Weights of a small image classifier.
Training: 7700 steps, batches of 256.
Rows from expert 5 of block 11, named by matrix and row number. Rows with one number belong to one neuron. Each number is 128 + 32 x the weight over its row's rms, rounded and kept within 0 to 255. All counts start at 0. After the name is the row's rms in percent of the matrix's.
# up: expert up (model.blocks.11.mlp.up, 8x96x384), inputs 55-109
# down: expert down (model.blocks.11.mlp.down, 8x384x96, transposed), outputs 55-109
up.8 056 [115 182 169 128 115 111 128  96 102 135 177 128 128 102 128 162 128  76 102 128  67  80 178 128  99 128 128 160 168 102  32 160 181 113 108 165 142 128 128 138 128 128 174 128  76 147 128 158 186 170 104 110 153 128 160]
up.9 057 [ 98 162 107 128 128 142 128  94 128 128 149 128 128 128 128 128 128 128  70 128  84  82 157  66  90 151 157 151 148 149 128 146 149 166 116 172 159 182 128 180 128 128 167 172  83 149 128 155 170 128 145 128 149 128 156]
up.10 115 [149 119  80 181 128  59 125 128 135 107  98 111 167 108  91 100 104 141 128  79  75 128 128 128 128 128 133  79 121 163 128 181 105 103 114 142 128 148 111 132  97  88 157 239 143 164 110  97 128 128 134 161 133 128 128]
up.11 082 [101 124 128 172 128 141 128  72  84 128 109 143 109 122 128 106 105 142 106 162 128 128 128  72  93  88 106 117 171 136 108 163 128 128 136 148 128 156 161 128 144 128 183 128  88 110 153 128 203 169 119 128 145  66 153]
up.12 111 [141 128  36 108 128  29 115  82 184 169  51 106 145  99 128 128 144 138  88 128 108 128 144  70  92 177 119  78 132 165  83 155  81  93 128 128 144 145  94  95 123 107 225 194 128 147 138 160 141  96 102 128 128 143 131]
up.13 113 [128 155  90 128 146  61 152  70 157 128  66 148 116 121 128  92 128 156  28  90  69 128 143 128 128  90 128 144 112 148  77 169 175  52  65 128 128 143  96 108 128  78 141 184 128 169 153 128 128  87 128 123 160 109 158]
up.14 131 [ 92 120 165 151 148 144 146  94  77 128 154 160 164 140 128 106 117 162 128 128 128 171 128 133 128 154 167 128 164 110 140  71  97  93 162 128  71 128 128 105 179 165 123  40  95  76 179 161 134 160 164 141 137 102 128]
up.15 051 [177 128 128 128 128 109 128  83 114 189 163  84 154 128 128 151 153 128 128 128  35 152 151  81 113 128 165 128 128 128  57 170 141 128  90 186 128 128 144 112 128 178 128 162 128 128 136 128 208 175 128 128 128 139 148]
up.16 170 [118  53 237 148 161 162 110 146 128 149 194 115 146 180  93 133 128 112 171 128 128 128 123 128 128  78 128 130 145  53 177 175 175 161 122 176 128  95 161 172 149 166  80 101 128 128 165  32 131 128 164 134  85 111 112]
up.17 144 [117 143 107  99 128  55 205 128 128 128 128 139 118  54 177 100 144 157 110 133 164 160 103 116 172 150 190 184 121  74  95 128 128  83 128  98 128 164 118 118 128  68 171 163 128 171 151 165 136 120  64 135 113 105 128]
up.18 075 [102 117  50 157 119  56 166  78 183 108 128 154 165  69 119 149 128 157 128 128 148 123 128  94 113 128 139 140 174 105 128 111 100  72 128 128  97 128 140 128 128 105 219 182  90 159 153 128 165 172 118 128 134 128 165]
up.19 065 [128 175 128 147 118 106 128 128 128 128 107 121 108 128  90 154 136 128 128 140  59 128 169  58 112 128  98 157 152 161  72 128 128 161  98 179 148 128 128 148 171 102 159 161 112 171 128 133 147 192 139 121 159 123 178]
up.20 057 [110 128 141 197 146 121 177  49 114 169 157 153 111 147 128 128 142 145 104  53 128 128 128 128  30  63 128 113 160 147 108 115 140  77  84 158 128 148 100 128 128 128 113 117 143 136 128 117 186 157 128 128 213  48 128]
up.21 130 [143 128 170 128 175 128 109 128  83 206 148 107 208  88  90 128 128 157 159 137  88  89 150 159 128  97 136 156 141 128 151 221 139 159  57 205 158 142 156 187 128 128 115 155 128 189 128  43 146 120 128 128 101 128 149]
up.22 082 [106  95 164 199 128 166 160  98 128 138 150 147 172 128 144  57 141 128 146  54 128 143 141 135  75 182 128 158 222 147 174 147 128  99 148 105  96 201 115 128 128 128 128 128 128 199 158 128 128 210 164 128 164  99 128]
up.23 083 [104 166 166 174 119 110 187 122 128 105 128 168 116 159 128  72 134 128  70  73 140  95 128 167  89  91 166 179 128 136 170 102 212 112  85 128  99 178  99 128 107 128 128 128 128 128 128 128 128 172 113  97 236 128 128]
up.24 104 [ 77 137 128 151 110 118 128 145 118 142 156 128 157  82  96 128 110 128 115 139 136 128 114 108 128  92 128 211 128 109 128 118 135 128 107 128  77 198 104  85 128 104 174 128 128 128 162 128 166 128 100  86 102  52 141]
up.25 065 [128  92  79 128 168 128 120  42 128 128 128 128 140 122 107 107 135  44 151 120  80  97  76  53 128 176 128 150 128 169 128 139 128 128 166 140 145 155  99  93 208 128 167 128 121 128 128 141 147 175 128 101 128 113 128]
up.26 077 [128 128 166 128  77 128 159  95  76 123 128 128 128 128 181 109 116 144 128  44 135 128 112 132  44  80 179 132 136 140 108 128  63  88 104 157  92 128 128  55 128  98 153 138  82 101 128 128 217 143 128 178 128  63 210]
up.27 053 [128 112 128 128 128  87 128 116 128 128 142 128 128 128 142 128 128 128  94 128 165 128 136 128  76 101 128 128 139 148  68 148 136 101 117 156  92 195 128 136 181 128 128 151 137 202 110 153 158 162 145 119 145  71 128]
up.28 056 [192 161 128 128 128 170 128 128 128 128  71 128 104 121 137 116 128 101 116 109  76 128 154  68 102 128 128 128 146  96  79 110 173 146 109 128 142 173 147 210 175 128 128 137 172 170 128 128 185 128 128  60 146 104 180]
up.29 132 [101 128 128 115 159  36 178 103 128 115 106 167  52 114 171  83 174 128 120  82 124 128  77 128 128 169 159 128  96 128 139  97  98 128 131 132 105 138  94 152  88 151 128 181  91 128 128 128 116  99  97 128 152 115 158]
up.30 052 [128  78 128 128 128 104 103 128  48 156 128 154  91 128 160  88 128  85 128 154  78 101 128 128  67  71 108 128 128 111 113 170 181 128  56 161 112 197 128 128 128 128 117 152  82 145 128 128 128 160 184 128 128  92 165]
up.31 096 [ 70 128 155 149  73 160 176 128 154  71 128 170  80 177 121  89 171 116 128  71 159 128  95  81 128  78 156 201 128 128 136  91 128 128 128 133 128 147 106 108 128 171 102 128 128 160 128 128 120 136  79 128 167 128 128]
up.32 054 [128 171 176 142 120 121 179  91  78 122 128 102 108 128 128 145 128 106 128 128  48 128 128  75 128 128  92 128 189 117  98 142 161  96  52 180 152 128 128 128 178 136 173 128 128  98 136 128 193 128 128  87 152 109 150]
up.33 128 [149 144 172 128 128 172  91 144 166 128  98 128 126 148 128 145 128  86 188 153 179 154 138 157 197 128 118 102  86 142 128  98 100 128 170  99  94  87 142  91 104 128  84  46 140  71 119 146  97 116  82 158 124 152 113]
up.34 108 [128 163  76 128 160  46 109 111 145 168  95 147 171 128 169 105 128 128  71  98  88 128 163 131  38 101 144 152 135 171  92 105 128  71 128 140 103 139  45 157 121 110 167 140 123 119 128 115 181 135 128  72 163  80 128]
up.35 098 [ 70 166 128 116 117  80 159 128 155 164  75 128 142 106 192 128 146 179 139 128 170 128 128  89 177 150 128 217 128  90 128 128 128 128 140 141 115 158 128  91  93  88 189 157 144 192 176 155 128 185 117  77 114  86 128]
up.36 120 [128 128 117  86 150 115 133 157 128 128 176  71  89 136 128 142 103 128 114 128 128 128  57 128 151 128 120 128 115 128 134 113 128 128 145 114 128 101 128 197 128 119 153 112 128 158 125 128  59  77  93 116 128 173 117]
down.8 070 [128 128 143 128  75 128  80 163 171  65 128 183  88 128  94 159 128 173 118 174 154 151 128 128 195 164 128  99 102 128  84 144 128 128 146 145 159 103 114 155 128 160 112  86 128 138 128 137 115 108 110  75 128 100  91]
down.9 066 [115  80 154 153 141 173 142  49 148 128 184 147 157 101 113 161 104 128 152  78 128 128  70  83 156 150  56 180  99 128 196 143 167 128 180 199 128  95 128 140 102 154  84 111 159  93  62 117 185 114 111 147 128 128 117]
down.10 112 [152 134 100 128 105 120 128 149 128 128 150 159 128  82 155 128 177 128 199 171 140  97 107 128 117 207 153 128 128 150 128 169 128  90 128   0 128 128 128  98 128 128 160 128 170 128 136 128 128 128 128 128 128 187 103]
down.11 081 [121 144 128 113  76 128 176  86 119 128  87 142 119 128 119 109 188 172 153 175 176 128 128 161  90 128 152 153  85 140 183 187 100 155 128  79 128 115 149  90 180 128 112 128 117 162  90 128 145 103 128 166 163 141  70]
down.12 122 [114 133 132 128 137 128 101 128 197  52 107  95  60 141  70 137 128 128 122 150 128 120  97 124 135 124 128 128 128 120 128 100 136  53 128  56 128 102 120  82 121 173 149 135 151 141 128 147  68  67 100 160 128 122 104]
down.13 124 [128 152 128 104  51 106 107 144 121  92 128  82  89 132  58 119 172 159 156 153 128 117 128  97  88 135  97  68 124 138  78 128 128  63  73  70 136 128 128  83 157 128 160 149 128 135 178 148  86  77 128 201  87 128  62]
down.14 115 [ 84 110 128 184 149 128 128 158  78 111 170 178 122 128 128 128 187 128 172 142 151 120 119 138  89 128 128 128 180 176 128 128 112 181 105 148 128 139 152  83  98 128  88 160 110 128 128 136 128 159 128 189 128  79 151]
down.15 072 [166 142 185 128 128 128 128 194  94  88 128 169  78 111  50 128 128 161 140  94 157  85 183 128 178  97 111 108  85 193 105  72 154 102 119 151 106 106 193 145 140 198  84 128  96 101 128  70  69 154 119 114 128 174  72]
down.16 147 [128 100 107 184 128 128 140 158 161  99 109 161 145  98 128 126 190 128 171 155 128  66  73 112 122 128 128 128 128 146  98 101 128 144 112 128 127 128 102  89 128 128 128 157 128 147  92 166 146 151 128 114 161 128 128]
down.17 130 [187 151 146 150  81 140 179 168 154  89 148 128 128 128  88 141 128 178 128 128 128  86 128  86 128 150  93 108 118 135 105 128 207  58 110  61 183 119 128 111 143 149 141 128 128 135 132 140 109  81 128 186 128 150 111]
down.18 082 [128 128  93 149 128 141 128 138 102 161 181 128 192 142 128 174 107  79 128 151  70 203 189 173 106 134 178 162  96 128 140 109 145 208  55 187 128 111 104  88 128 118 128 101 142 140  99 165 128 100 167  80  90 120 191]
down.19 066 [181 135  89 128  82 118 128 100 150 159 108 100  79 112  95 128 136 128 162 128 105  94 128 136 106 201 128 143 100 111 110 128 195 156  67  55 101  83 111 164 128 137 128 128 128 128 128 152 170 151  96  75  85 128 128]
down.20 068 [118 128 110 150  99 196 128 166 211 128 148 128 113 128 128 128 128 128 117 128 161 141 113 103 172 147 128 128  91 128 147 167 156 148 177 101  59 147 184 128 128 128 128 128 115 175 138 128 128 128 103 150 144 116 177]
down.21 123 [128 115 112 128 144  98  64 128 118 128 190 173 169 128 102 110 168 143 231 159 155  78 147 164 128 162 136 188 128 140 204 128 104 136 128  81 141 165 153 128 103 114 102 157 107 128  85 154 128 153 157 101 140 216 157]
down.22 090 [122 128 119 100 154 164 104 128 117 171 128  77 128 128  83 173 152 128 128 128 120 128 128 100 128 191 117  57 128 128 128 128  86  70 128 128 128 128  81 144 128  50 184 157 175  86  98 167 156 128  92 105  91  85 109]
down.23 083 [136  84 118 128 128  92 128 139 128 177 117 128 166 144  99 158 115 128 128 110 100 128 128 128 191 140 128 139 108 142  55 128 128  61  79  86 128 147 128 111 159  73 163 184 118 128 128 128 118  75 128 134 108 121  64]
down.24 102 [128 128  93  80 128  96 128 128 151  68 159 128 107 115  68 135 160 128 153 178 169 128 128  84 128 109 101 189  96 147  97 104 120  95 168  46 128 128 128 128  99 118 142 128  77 137 128 203 110 128 123 174 128 128 128]
down.25 076 [ 90  78  81 128  95 142 128 169 163  23 105 149 115 128  82 128 128 146 128 178 141 128 143 100 128 145  99 181 128 150 105 128 111 128 158 128 128 139 128 128 128 180 128 167 128 176 150  89 145 139  84 128 142 111 160]
down.26 075 [155  71 128 162 136  77 110 157 110 128 145 106 189 128 167  90 155 143  84 128  80 145 128 218 128 128 171 154  83 180 128 128 156 172 112 128 128  86 113 159 128 128 101 128 109 157 153 139 167 147  68 152 128 104 128]
down.27 064 [116 128 128 119 107 128 158  88 109 110  95 153 164 149  85 160  99 117 128 156 155  82 148 197 106 175 128  75 128  65 128 140 106  93 161 109 103  92 177 137 140 128 128  64 128 128  97 128 128 196 108 156 161 128 144]
down.28 069 [ 56 141  90 128  96 152 144 155 110  99 119 151 149 110  97 128 128 157  92 136 170 109 128 156 128 177 169  99 128 193 128 110 113 137 128 104 128  99 165 142 110 162 167 128 146 128 157 104 128 128 138 145 153  87 176]
down.29 131 [151 153 128 177 102 118 128 163 113  81 128 128 104 161 128 128 185 147 128 169  98  92  91 133  60 128 100 105  99 134 128 117 128  78 128  64 142 128 155  97  98 169 143 168 128 128 176 113 128 104 114 175 148 145 112]
down.30 076 [ 89  88 149  60 128 168 109 128  55 128 171  91 156 103 163 196 128  83 142 166 172 128 137 154 144 128 128 117  49 154 146  72 115 147 157 112 128 128 118 144 128  99 153 128 128 128 128 150 128 113 142 194  82 128 109]
down.31 091 [128  97 103 128 103 112  71 128 154  72  85  56 128 128 142 128 128 152  75 128  81 128 128 128  74 114 151 157  54 103 128 141 128 128  95 147 100 128 105 128 117 154 117 128 168 128 182 128 101 128 128 172 128 121  58]
down.32 068 [128 128 128 101 211 144 128 166 128 118  54  68 183 145 115  80  98 128 157 120 139 156 128 148 128 183  86 156 128 104  77 155 215 153 128 151  60 154 128  88  91  88 105 115 186 160 128  90 128  94 181  86 145 128 128]
down.33 143 [ 83 116  78 197 128 105 183 178 128  95 142 151 105 129 101 128 202 151 112 103 121  95 106 132  50 128 128 159 128 162 149 128 150 140 128 128 128 148 153 128  59 128 146 194 157 201 106 146 131 128 128 128 161  96 128]
down.34 104 [137 128  90  66  87  57 177 172 110  93 135  87 111 153  85 121 162 148 128 128 128  67  97 107  98 139 128 147 128 154  95  83 128 128 118  68 128 136 167 108 128 128 160 128 113 128 117 145 128 118  74 174 140 174 128]
down.35 097 [128 205  85  97 128  81 128 128 172  96 128 128  75 128  75 128 109 137 128 112 128 111 128 128 128  85 128 185 128 152  38 117 121 116  85 128 128 128  71 128  75 116 147 153 128 193  85 202 187 128 107  98 156 128 188]
down.36 151 [100 144  94 168  99 150 157 190 128 101 128 149  93 128  93 123 203 128 128 141 152  74  43 106  65 145  92 128 144 157 102 111 128  88 128  88 138 128 155 102 128 168 128 157 125 141 131 128 138 108 102 177 143  94 151]