{"horizontal_flip": true, "norm_position": "res_post", "num_experts": 8, "expert_mlp_ratio": 0.25, "optimizer": "adamw", "beta1": 0.95}
Rows from expert 4 of block 6, named by matrix and row number. Rows with one number belong to one neuron. Each number is 128 + 24 x the weight over the matrix's rms, rounded and kept within 0 to 255. All counts start at 0.
# up: expert up (model.blocks.6.mlp.up, 8x96x384), inputs 154-230
# down: expert down (model.blocks.6.mlp.down, 8x384x96, transposed), outputs 154-230
up.52 [128  97 123 100 100 133 158 173 128  92  95 138 128 111 100 128 128 139 186 128  96 128 158 108 165 166 105  95 128 103 128 149 201 172 157  99 128 136 128 104 145 179  86 128 124 109 105 195 169 140  89 187 121  91 152 106  88 107 128 128 173  67  98 176  84 128 150 101 181 128 128 105 153 116 151 112 128]
down.52 [141 128 128 128 102 142 116 134 128 128 128  81 162 128 117 147 128 100 128 128 128 128 112 172 128  67 128 112 141 106 169 179 128 108 116 107 145 111  95  80 145 112  69  80 161  84 137 171 151 194 128 128  98 128 148 128  90 209 128 128 128 114 118 128 128 161 154 133 117 165 128 128 128 152 163 117 128]
up.53 [177 132 157 154  60 110 177  85 128 128 128  80 118 128 128 128  90 128 128 128 147 106 128  95 151 136 128 113  81  98 128 128 128 128 101  95 154 128 147 128  81  79 196 165 128  82 100  79 102 110  93  94 134 107 139 128  86 196 143 128 128 145 139 144 164 128 118 128 140 128 128 128 128 117 128  82 198]
down.53 [128 128 144 135  75 154 156 114 128 128 128 146 128 146 143 159 100 176 145 122 100 121 172 128 110 136 128 171 128 128  96 128 182 138 119 128 128 112 140 100 128 128 112 113 128  89 101  95 128 139 128 143 128 154 142 120 128 135 115 139 153 109 128  99  74 194 112 116 164 128  65 128 128 128 118 128 128]
up.54 [122 133 104 160  94 139 157  72 104 128 155 142 104 187 119 137 128 128  75 128 153  98 128 128 128 119 128 151 128 165 123 128 128  91 110 152 128 128 128 128  71 111 133 128 177 145 128 155 107 109 123 105 170 128 111 147 128 164 152 128 153 128 128 134 128 177  74  86 118  71 138 163 124  98 163 128 125]
down.54 [101 128 128 128  94 148 138 158 100 160 128 122 117 110 128 128 132 171 163 128 121 128 141  81 156 177 106 135  91 128 128 128 128 128 108 104 133 128 110 136 146 140 128 104 128  91 141 123 174 110 128 120 140 151 107 158 128 114 144 159 140 104  84 128 113 128 168 139 138 140 147 167 165 128 121 128 156]
up.55 [ 90 128 100 105 155  94 155 172 118 124 128  52 128 168 128 128 122 128 157 153 104 145 131 171 128 154 105 141 143 102 152 147 149 128 131 115 138  96 155 138 142 156 128  92 114 128 128 143 137 174 128 146 118 128 128  89 123 107 140 128 132  90 128  73 118 109 128 158 141 144 128 120 154 150  98 122 120]
down.55 [128 128 128 134 171 128 128 161  84 128  93 104  75 128 152 128 124 141 163 164 168 128 128 128 102 103 108 128 128 114 193 182 110  64 161 128 149 151 145  86 128 114  83  97 161 103 104 148 155 174  95 100  87 134  83 128 128 152 139 128 180  96 173 128 128 128 150 134 128 120  95 148 175 119 200 100 112]
up.56 [144 183 128 173 128 153 113 136 137 128 167 141 156 169 128 168 120 103 100 156 178 123  90  96 107 164 117 128 110 128 104  69 128 189 128 132 137  87 128 128 110 128 144 160 128 122 128  67 109  88 128 120 115 107 114 128 101 167 128 121 148 118 128 158 174 107 150  85 157 133 106  88 136 106 128 112 187]
down.56 [138 168  78 128 101 104 121 128 128 128  96 109 146 128 128 128 128 152 123 161 128 128 154 128 149 142 141 128 161 152 108  98 112  93 142 107 117 119 154 181 155 149 118 148 128  96  83 189 128 128 115  95 128  96 128 154 108 112 128 143 128 114 128 150 159 128 128 158 128 128 119 166 128 128 154 153 128]
up.57 [167  75 116 128 128 104 157 128 103 164 150 214 128 137 128 167 152  97  97 128 128 128 128 112 128 108 128 140 128 154 105 128 134 128 110 128 128 155  93 128 107 120 128 128 113 154 128 128 128 101 128 128 128 121 120 172 108 128 128 123 141 171  98 159 128 128 128  76 147 128 128 128 140 128 144 180 147]
down.57 [100 161 147 152 128 128 122 110  87 128 118 128 112 134 128  99  89 128 138  96  96 128 178 128 182 171 100 128 128  96 132 194 119 128 154 117 128 128 158 152 128 128  91 128 120 178 144 108 155 117 115 147 128 156 133 108 138 116 102 113 106 108  77 100 111 174 151 137 128 184 138  89 128 128 122 128  96]
up.58 [128 109  89 138 132 122 143 105 140 161 123 139 106 143 125 128 102 134 102 143 110 122 160 117 135 128 128 159 122 128 122 143 119 128 146 132 155 141 105 176  90 128 128 139 139 152 171 118 131 104 161 124 101 128 132 131 128 143 112 128 163 128 128 128 145 128  99 109 113  91 128 153 123 137 162 154 103]
down.58 [104 158 128 138  87 108 148 147 112 141 113 150 143 128 104 103 128 169 128 113  96 158 147  98 185 110 133 128 118 139 121 128 128 122 141 128  97 128 144  91  97 128 112 128 145  89 140 115 177 161 169 138 134 128 157 162 128 128 118 133 135 146 132 128 118 128 128 153 116 168 170 140 128 112 134 151 138]
up.59 [121 118 152 133 148  95 148 114 150 175 167 145 136 152 143 128  80 143  79 128 136  94 164 171 115 128 128 128 128 142 128 148 107 141 128 128 148 128 146 117 106 124 128 134 128 128 140  94 128 150 128 136 128 152 128 147 173 113 125 100 112 144 172 103 128 152 128 141 128  77 119 128  93 123 128 179 175]
down.59 [ 90 128  98 124 115 142 170 128 119 162 112 128 134 146 128 141 175 128 112 113 133  81 128 128 115 155 128 148  95 136 128 115 144 151 128  98 128 128  81 115 144 165 108 128 180  75 117  93 169 158  91 144 100 128 103 149 128 156 128 149 128 158 116 160 101 128 161  76 136 140 118 147  87 128 128 110 151]
up.60 [109 128 128 168 162 146 128 128 163 128  87 128 120 146 128 128 113 108  90 175 143 128 134 149 131 124 138 162 161 144 169 144 145 128 165 128 151 151 128 160  77 155 128 128 128 128 107 116 164 115 153  95 100 128 123 143 125 140 138 128 128 100 142 125 128 128 101 140 128 101 141 134 146 142 157 141 128]
down.60 [128 128 118 153 128 102 128 143 123 149  88 118  92 128 176 140 142 128 170 158 118 128 117 128 132 122 128 110 149 156 102 135 137 128 124 128 128 133 108 158 139 109 128 122 128 151 102 128 135 146 128 146 128 152 101 133 117 120 128 128 128 106 115 102 142 150 140  91 116 141 150 175 134 128 114 128 132]
up.61 [ 87 128 106 128 128 163 128 105 141 160 142 161 142 145 137 154 102 119 120 147 119 118 128 134 135 128 152 158 160 128 139 128 128 121 125  96 140  88 128 128 100  96 163 120 165 154 125 113 131  96 137 135 112 146 115 128 176 128 128 128 111 144 148 121  97 152  84 150  91 106 165 128  79 128 164 159  90]
down.61 [105 120 113 108  89 148 112 128 113 103 137 146  92 146 142 128 180 128 121 128 143 177 118 123 140 164 146 128 122 142 100 111 144 116 128 128 128 144 138 154 145 157 128 142 128 128 135 153 128 128 128 128  79 160 171 116 170 148 133 170 151 105 104 106 159 148 128 128 160 128 133 136 128 170 116 128 117]
up.62 [ 94 131 128 128 128 146 128 120 128 166 128 123 115 145 124 166 107 150  98 134 128  71 138 128 143 128 149 155 194 111 115 113 148 119 125 112 165 134 150 168  99 128  96 135 163 154 138 128  95 101 155 102 103 112 106 145  97 128  99 121 150 112 128 128 128 132 128 115 114 103 128 151 141 166 136 128  88]
down.62 [ 96 128 112 128 159 145 155 128 135 190 104 109 128 159 133  94 116 128 128 128 112 121 151 102 152 141 111 112 132 106 128 128 128  99 111 146 107 133 178 147 128 128 137 146 158 128 122 122 158 146 146 111 134 144 102 147 128 116 122 132 128 105 116 133  90 156 157 118 104 133 128 135 117 155 100 106 128]
up.63 [135 133 149 153 128 128  85 105 167 149 156 128 142 167  95 153 144 128  87 152 128 140 119 150 115 128 159 159 148 158 128 110  88 119 159 111 177 102 143 180  87  85 136 114 120 175 103  91 102  97 158 118 112  99 128 128 112 104 120 135 153 110 157 103 152 128 167 128 132  74 179 150 122 117 191 152 106]
down.63 [ 93 142  84 113 128 135 128 134 106 104  95 141 168 128 108 173 121 100 104 128 153 128  99 102 108 135 104 164 133 116 150 144 123 153 140 121 145 137 115 128 152  98 152  79 128 128 116  79 103 141  85 112 106  95 120 128 146 175 128 160 146 111 128 128 133 128 100 139 128 128 146 167 128  91 128 151 166]
up.64 [128 166 128 128 128 141 128 128 128 128 128 128 187 151 177 128 128  77 128 128 150 109 128 125 157  88 107 132  94 101 128  86 128 156  98 149 141 131 107 128  85 109 154 128 144 128 119  82  68  91 144  78 122 150 138 128 140 128 173 182 160 128 128 128 171 128 114 113 128 122 128 128 164  78 128  90 175]
down.64 [156 128 128 122 105 103 146 177 128 133  72 141 141 183  89 154 128 173 164 164 107 128 128 160 103 133 128 128 163 166 128 183 128  91 140 156 145 128 105 128 128 128 128  96 170 105 149 153 147 172 170 133 146  99 138 128 147  96  95 167 128 128 149 128 128 162 128 128 128 150  92 168 163 128 173 128 113]
up.65 [105 147 144 113  94 153 108 162 128  78 143  74 171 128  64 128 128 106 161 146 128 166  78 122 135 145 133  97 151 121  99  85 128  91 111 156 141  50 131 128 142 105 128 128 111 135 147  98 125 158 128 128 167 128 114 128 128 128 196 191  98 114 153 102 174  88 137 139 118 144 116 108 128  87 128 113 109]
down.65 [165 108 116 192  90  86 119 147 128  87 107 114  85 128  73 122 139 143 160 170 128 183 128 128 142  95 105 169 141 110 146 169 161 100 142 150 145  99 128 147 128 147 128 137 151 115 147 128 112 159 116 128  96  87 128 128 128 128 154 155 154 128 140 144 128  74 128 139 147 174  67 128 128 113 128 128  96]
up.66 [110  94 161 117 128 135 128 123 170 142 189 156 165 144 151 143 103 147  92 147 122 102 157 167 119  86 125 128 128 128 136 137 154 139 128 135 148 128 128 121 128 142 101 135 132 132 128 123 158 143 150 128 128 140 101 128 109 155 149 108 135 156 125 125 114 142 128 119 128  94 128 154 116 132 128 168 128]
down.66 [149  94 146 145 137 128 163 139 141 136 128 128  90 128 128 142 142 128 167 128 128 157 122 107 128 115 155  96 121  93 128 102 128 128 138 164 128 167 128 128 154 128 128 111 123 128  85 146 128 128 146 104 122 156 138 128 128 151 133 128 106 142 128  59 128 140 128 169 136 128 121 128 145 119 128 153 128]
up.67 [116 128 158 128  99 185 128 157 157  79 135 154 194 122 128 128 128 128 152  84 128 128 128 106 105 128 128 128 135 128 118 128 108 111 149 153 112  99  97  82 145 109 165 134  48 128 128  94 118 128  84 142 147 154 145 106 132 128 147 128  99 146 128 120 167  92 180 128 183 134 135  88 128 102  73 112 144]
down.67 [128 128 102 182 128 128 120 105 100 102  95 157 128 175  83 128 187 162 122 147 153 166 114 128 116 128 113 128 116 147 128 163 128 128 158 171 112 139 152 154 165 128 146 128 164 136  91 128 142 103 115 128 128 111 123 163 114 142 104 139 128 104 128 128 106 114 135 147 113 157 105 117 138 146 164 186 132]
up.68 [ 92 128 103 128 142 141  98 128 134 147 128 118 128 128  72 161 132 138 139 179 138 140 132 128 159 158 161 128 169 128 128 118 118 128 128 151 128 114 128 156 128 160 128 121 150 114 143 113 162  72 128  91 128 120 107 144 128  94 134 128 160 135 148 128 120 147 128 128 116 103 120 111 137 109 161 128 128]
down.68 [112 128 100  91 135 128 107 163 146  85 108 128 136 155 141 106 105 178  99 148 151 121 110 136 128 164 128 154 135 128 163 161 106 128 133 152 149 161  85 121 164 123 128 156 128  83 137 165 155 153  88 151 128 159 155  62 153 139 147 157 157 144 128 167 110 103 110 128 155 153 128 116 134 114  61 143 121]
up.69 [128 128 156 128 107 128 152  99 128 144 169 110 128 128 116 128 185 110 141 128 128 100 128 128 128 128 133 149  68 112 128  59 128 128 119 146 100 177 128 128 128  68 158 189 100 121 117 102  75  84 128  88 122 156 168 128 153 145 148 140 119 128 153 116 147 150 128 114 144 134 113 152 122 100 128  91 188]
down.69 [128 168 128 157 147 104 161  94 124 128 128 161  93 169  68 170 154 118 163 183 108 176 168  73 102 128 128 168 128 128 118 175 128 135 144  78 137  75 128 158 167  95 128 128 120  72 107  84 140 211 128 162 122 179  89  75  90 163 128 116 128  96 180 160 128 188  77 128  84 128 128 182 128 128 153 128 180]
up.70 [100 118 123 128 128 151  70  86 128 147 113 120 128  80 187 147 105 120 140 128 128 125 157  98 106 153 128 111 157 128 128 135 125  67 128 143 142 150 128 105 188 102 128 105 122 153 173 140 179  72 119 158 128 161 112 128 153 128  99 125 135 144 103 128 128 128 128 156 134 113 151 114 105 190  89 136  86]
down.70 [128 152 171 143 118 128 122 149 111  89 160  93 143 148 155 134 128 169 100 128 122 174 128 109 150 119 128 161  85  97 161 156 122 109 137 128 213 160 121 124 117 128  96 128  92  76  73 144 150 144 164 128 158 128 139 128 148 128 175  97 146 143 151 103 102 155 103 128 119  97 162 103 128 123 128  87 114]
up.71 [128 140 128 107 146 152 135 128 128 128 128 108 179 132 128 162  80  90 128 128 114 131 128 128 109 128 143 147 169 116 128 143  98 128 128 166  98 103 128 128 128 128 128 109 128 128 131 105 138 172 103 112 108 128 139 117 152 100 128 149 128 124 133 112 141 111 142 154 128 137 128 132 118 125 102  99 109]
down.71 [107  87 128 181 128  84 112 128 146 128 128 146 139 128 135 146 135 161 128 186 164 128 151  85 122  84 154 128 160 173 128 122  98 150 118 159 139 128 128 123 156 141 163 135 187  90 128 128 155 128 149 153 128  87 128 139 128 128 144 141 128 128 136 128 147 128 128 122 128 190 101 138 139 128 145  84 128]
up.72 [149 133 141 137 105  79 185  72 112 132 128 134 106 172 110 103 148 128 134 128 128  83 128 128 128  95 167 147 128 121 128 117 119 128 103 134 159 128  97 128 119  54 174 149 148 157  68  92 128 108 142  84  89  87 115 137 121 128 128 128 128 128 160 106 135 164  99 128 128 110 162 193  88 142 128 128 128]
down.72 [116 145 168 128  95 128 142 128 102 197 114 128  84 119 128 139 128 147 182 104 115 128 128 128 111 143 140  83 133 181 103 128 128 128  93 128  98 128 128 128 137 111 128 128 162 142 166 162 128 128  88 105 128 113 119 128 111  97 128 134 144  80 128  60 138 128 113 103 128 114 133 136 149 160 178 128 121]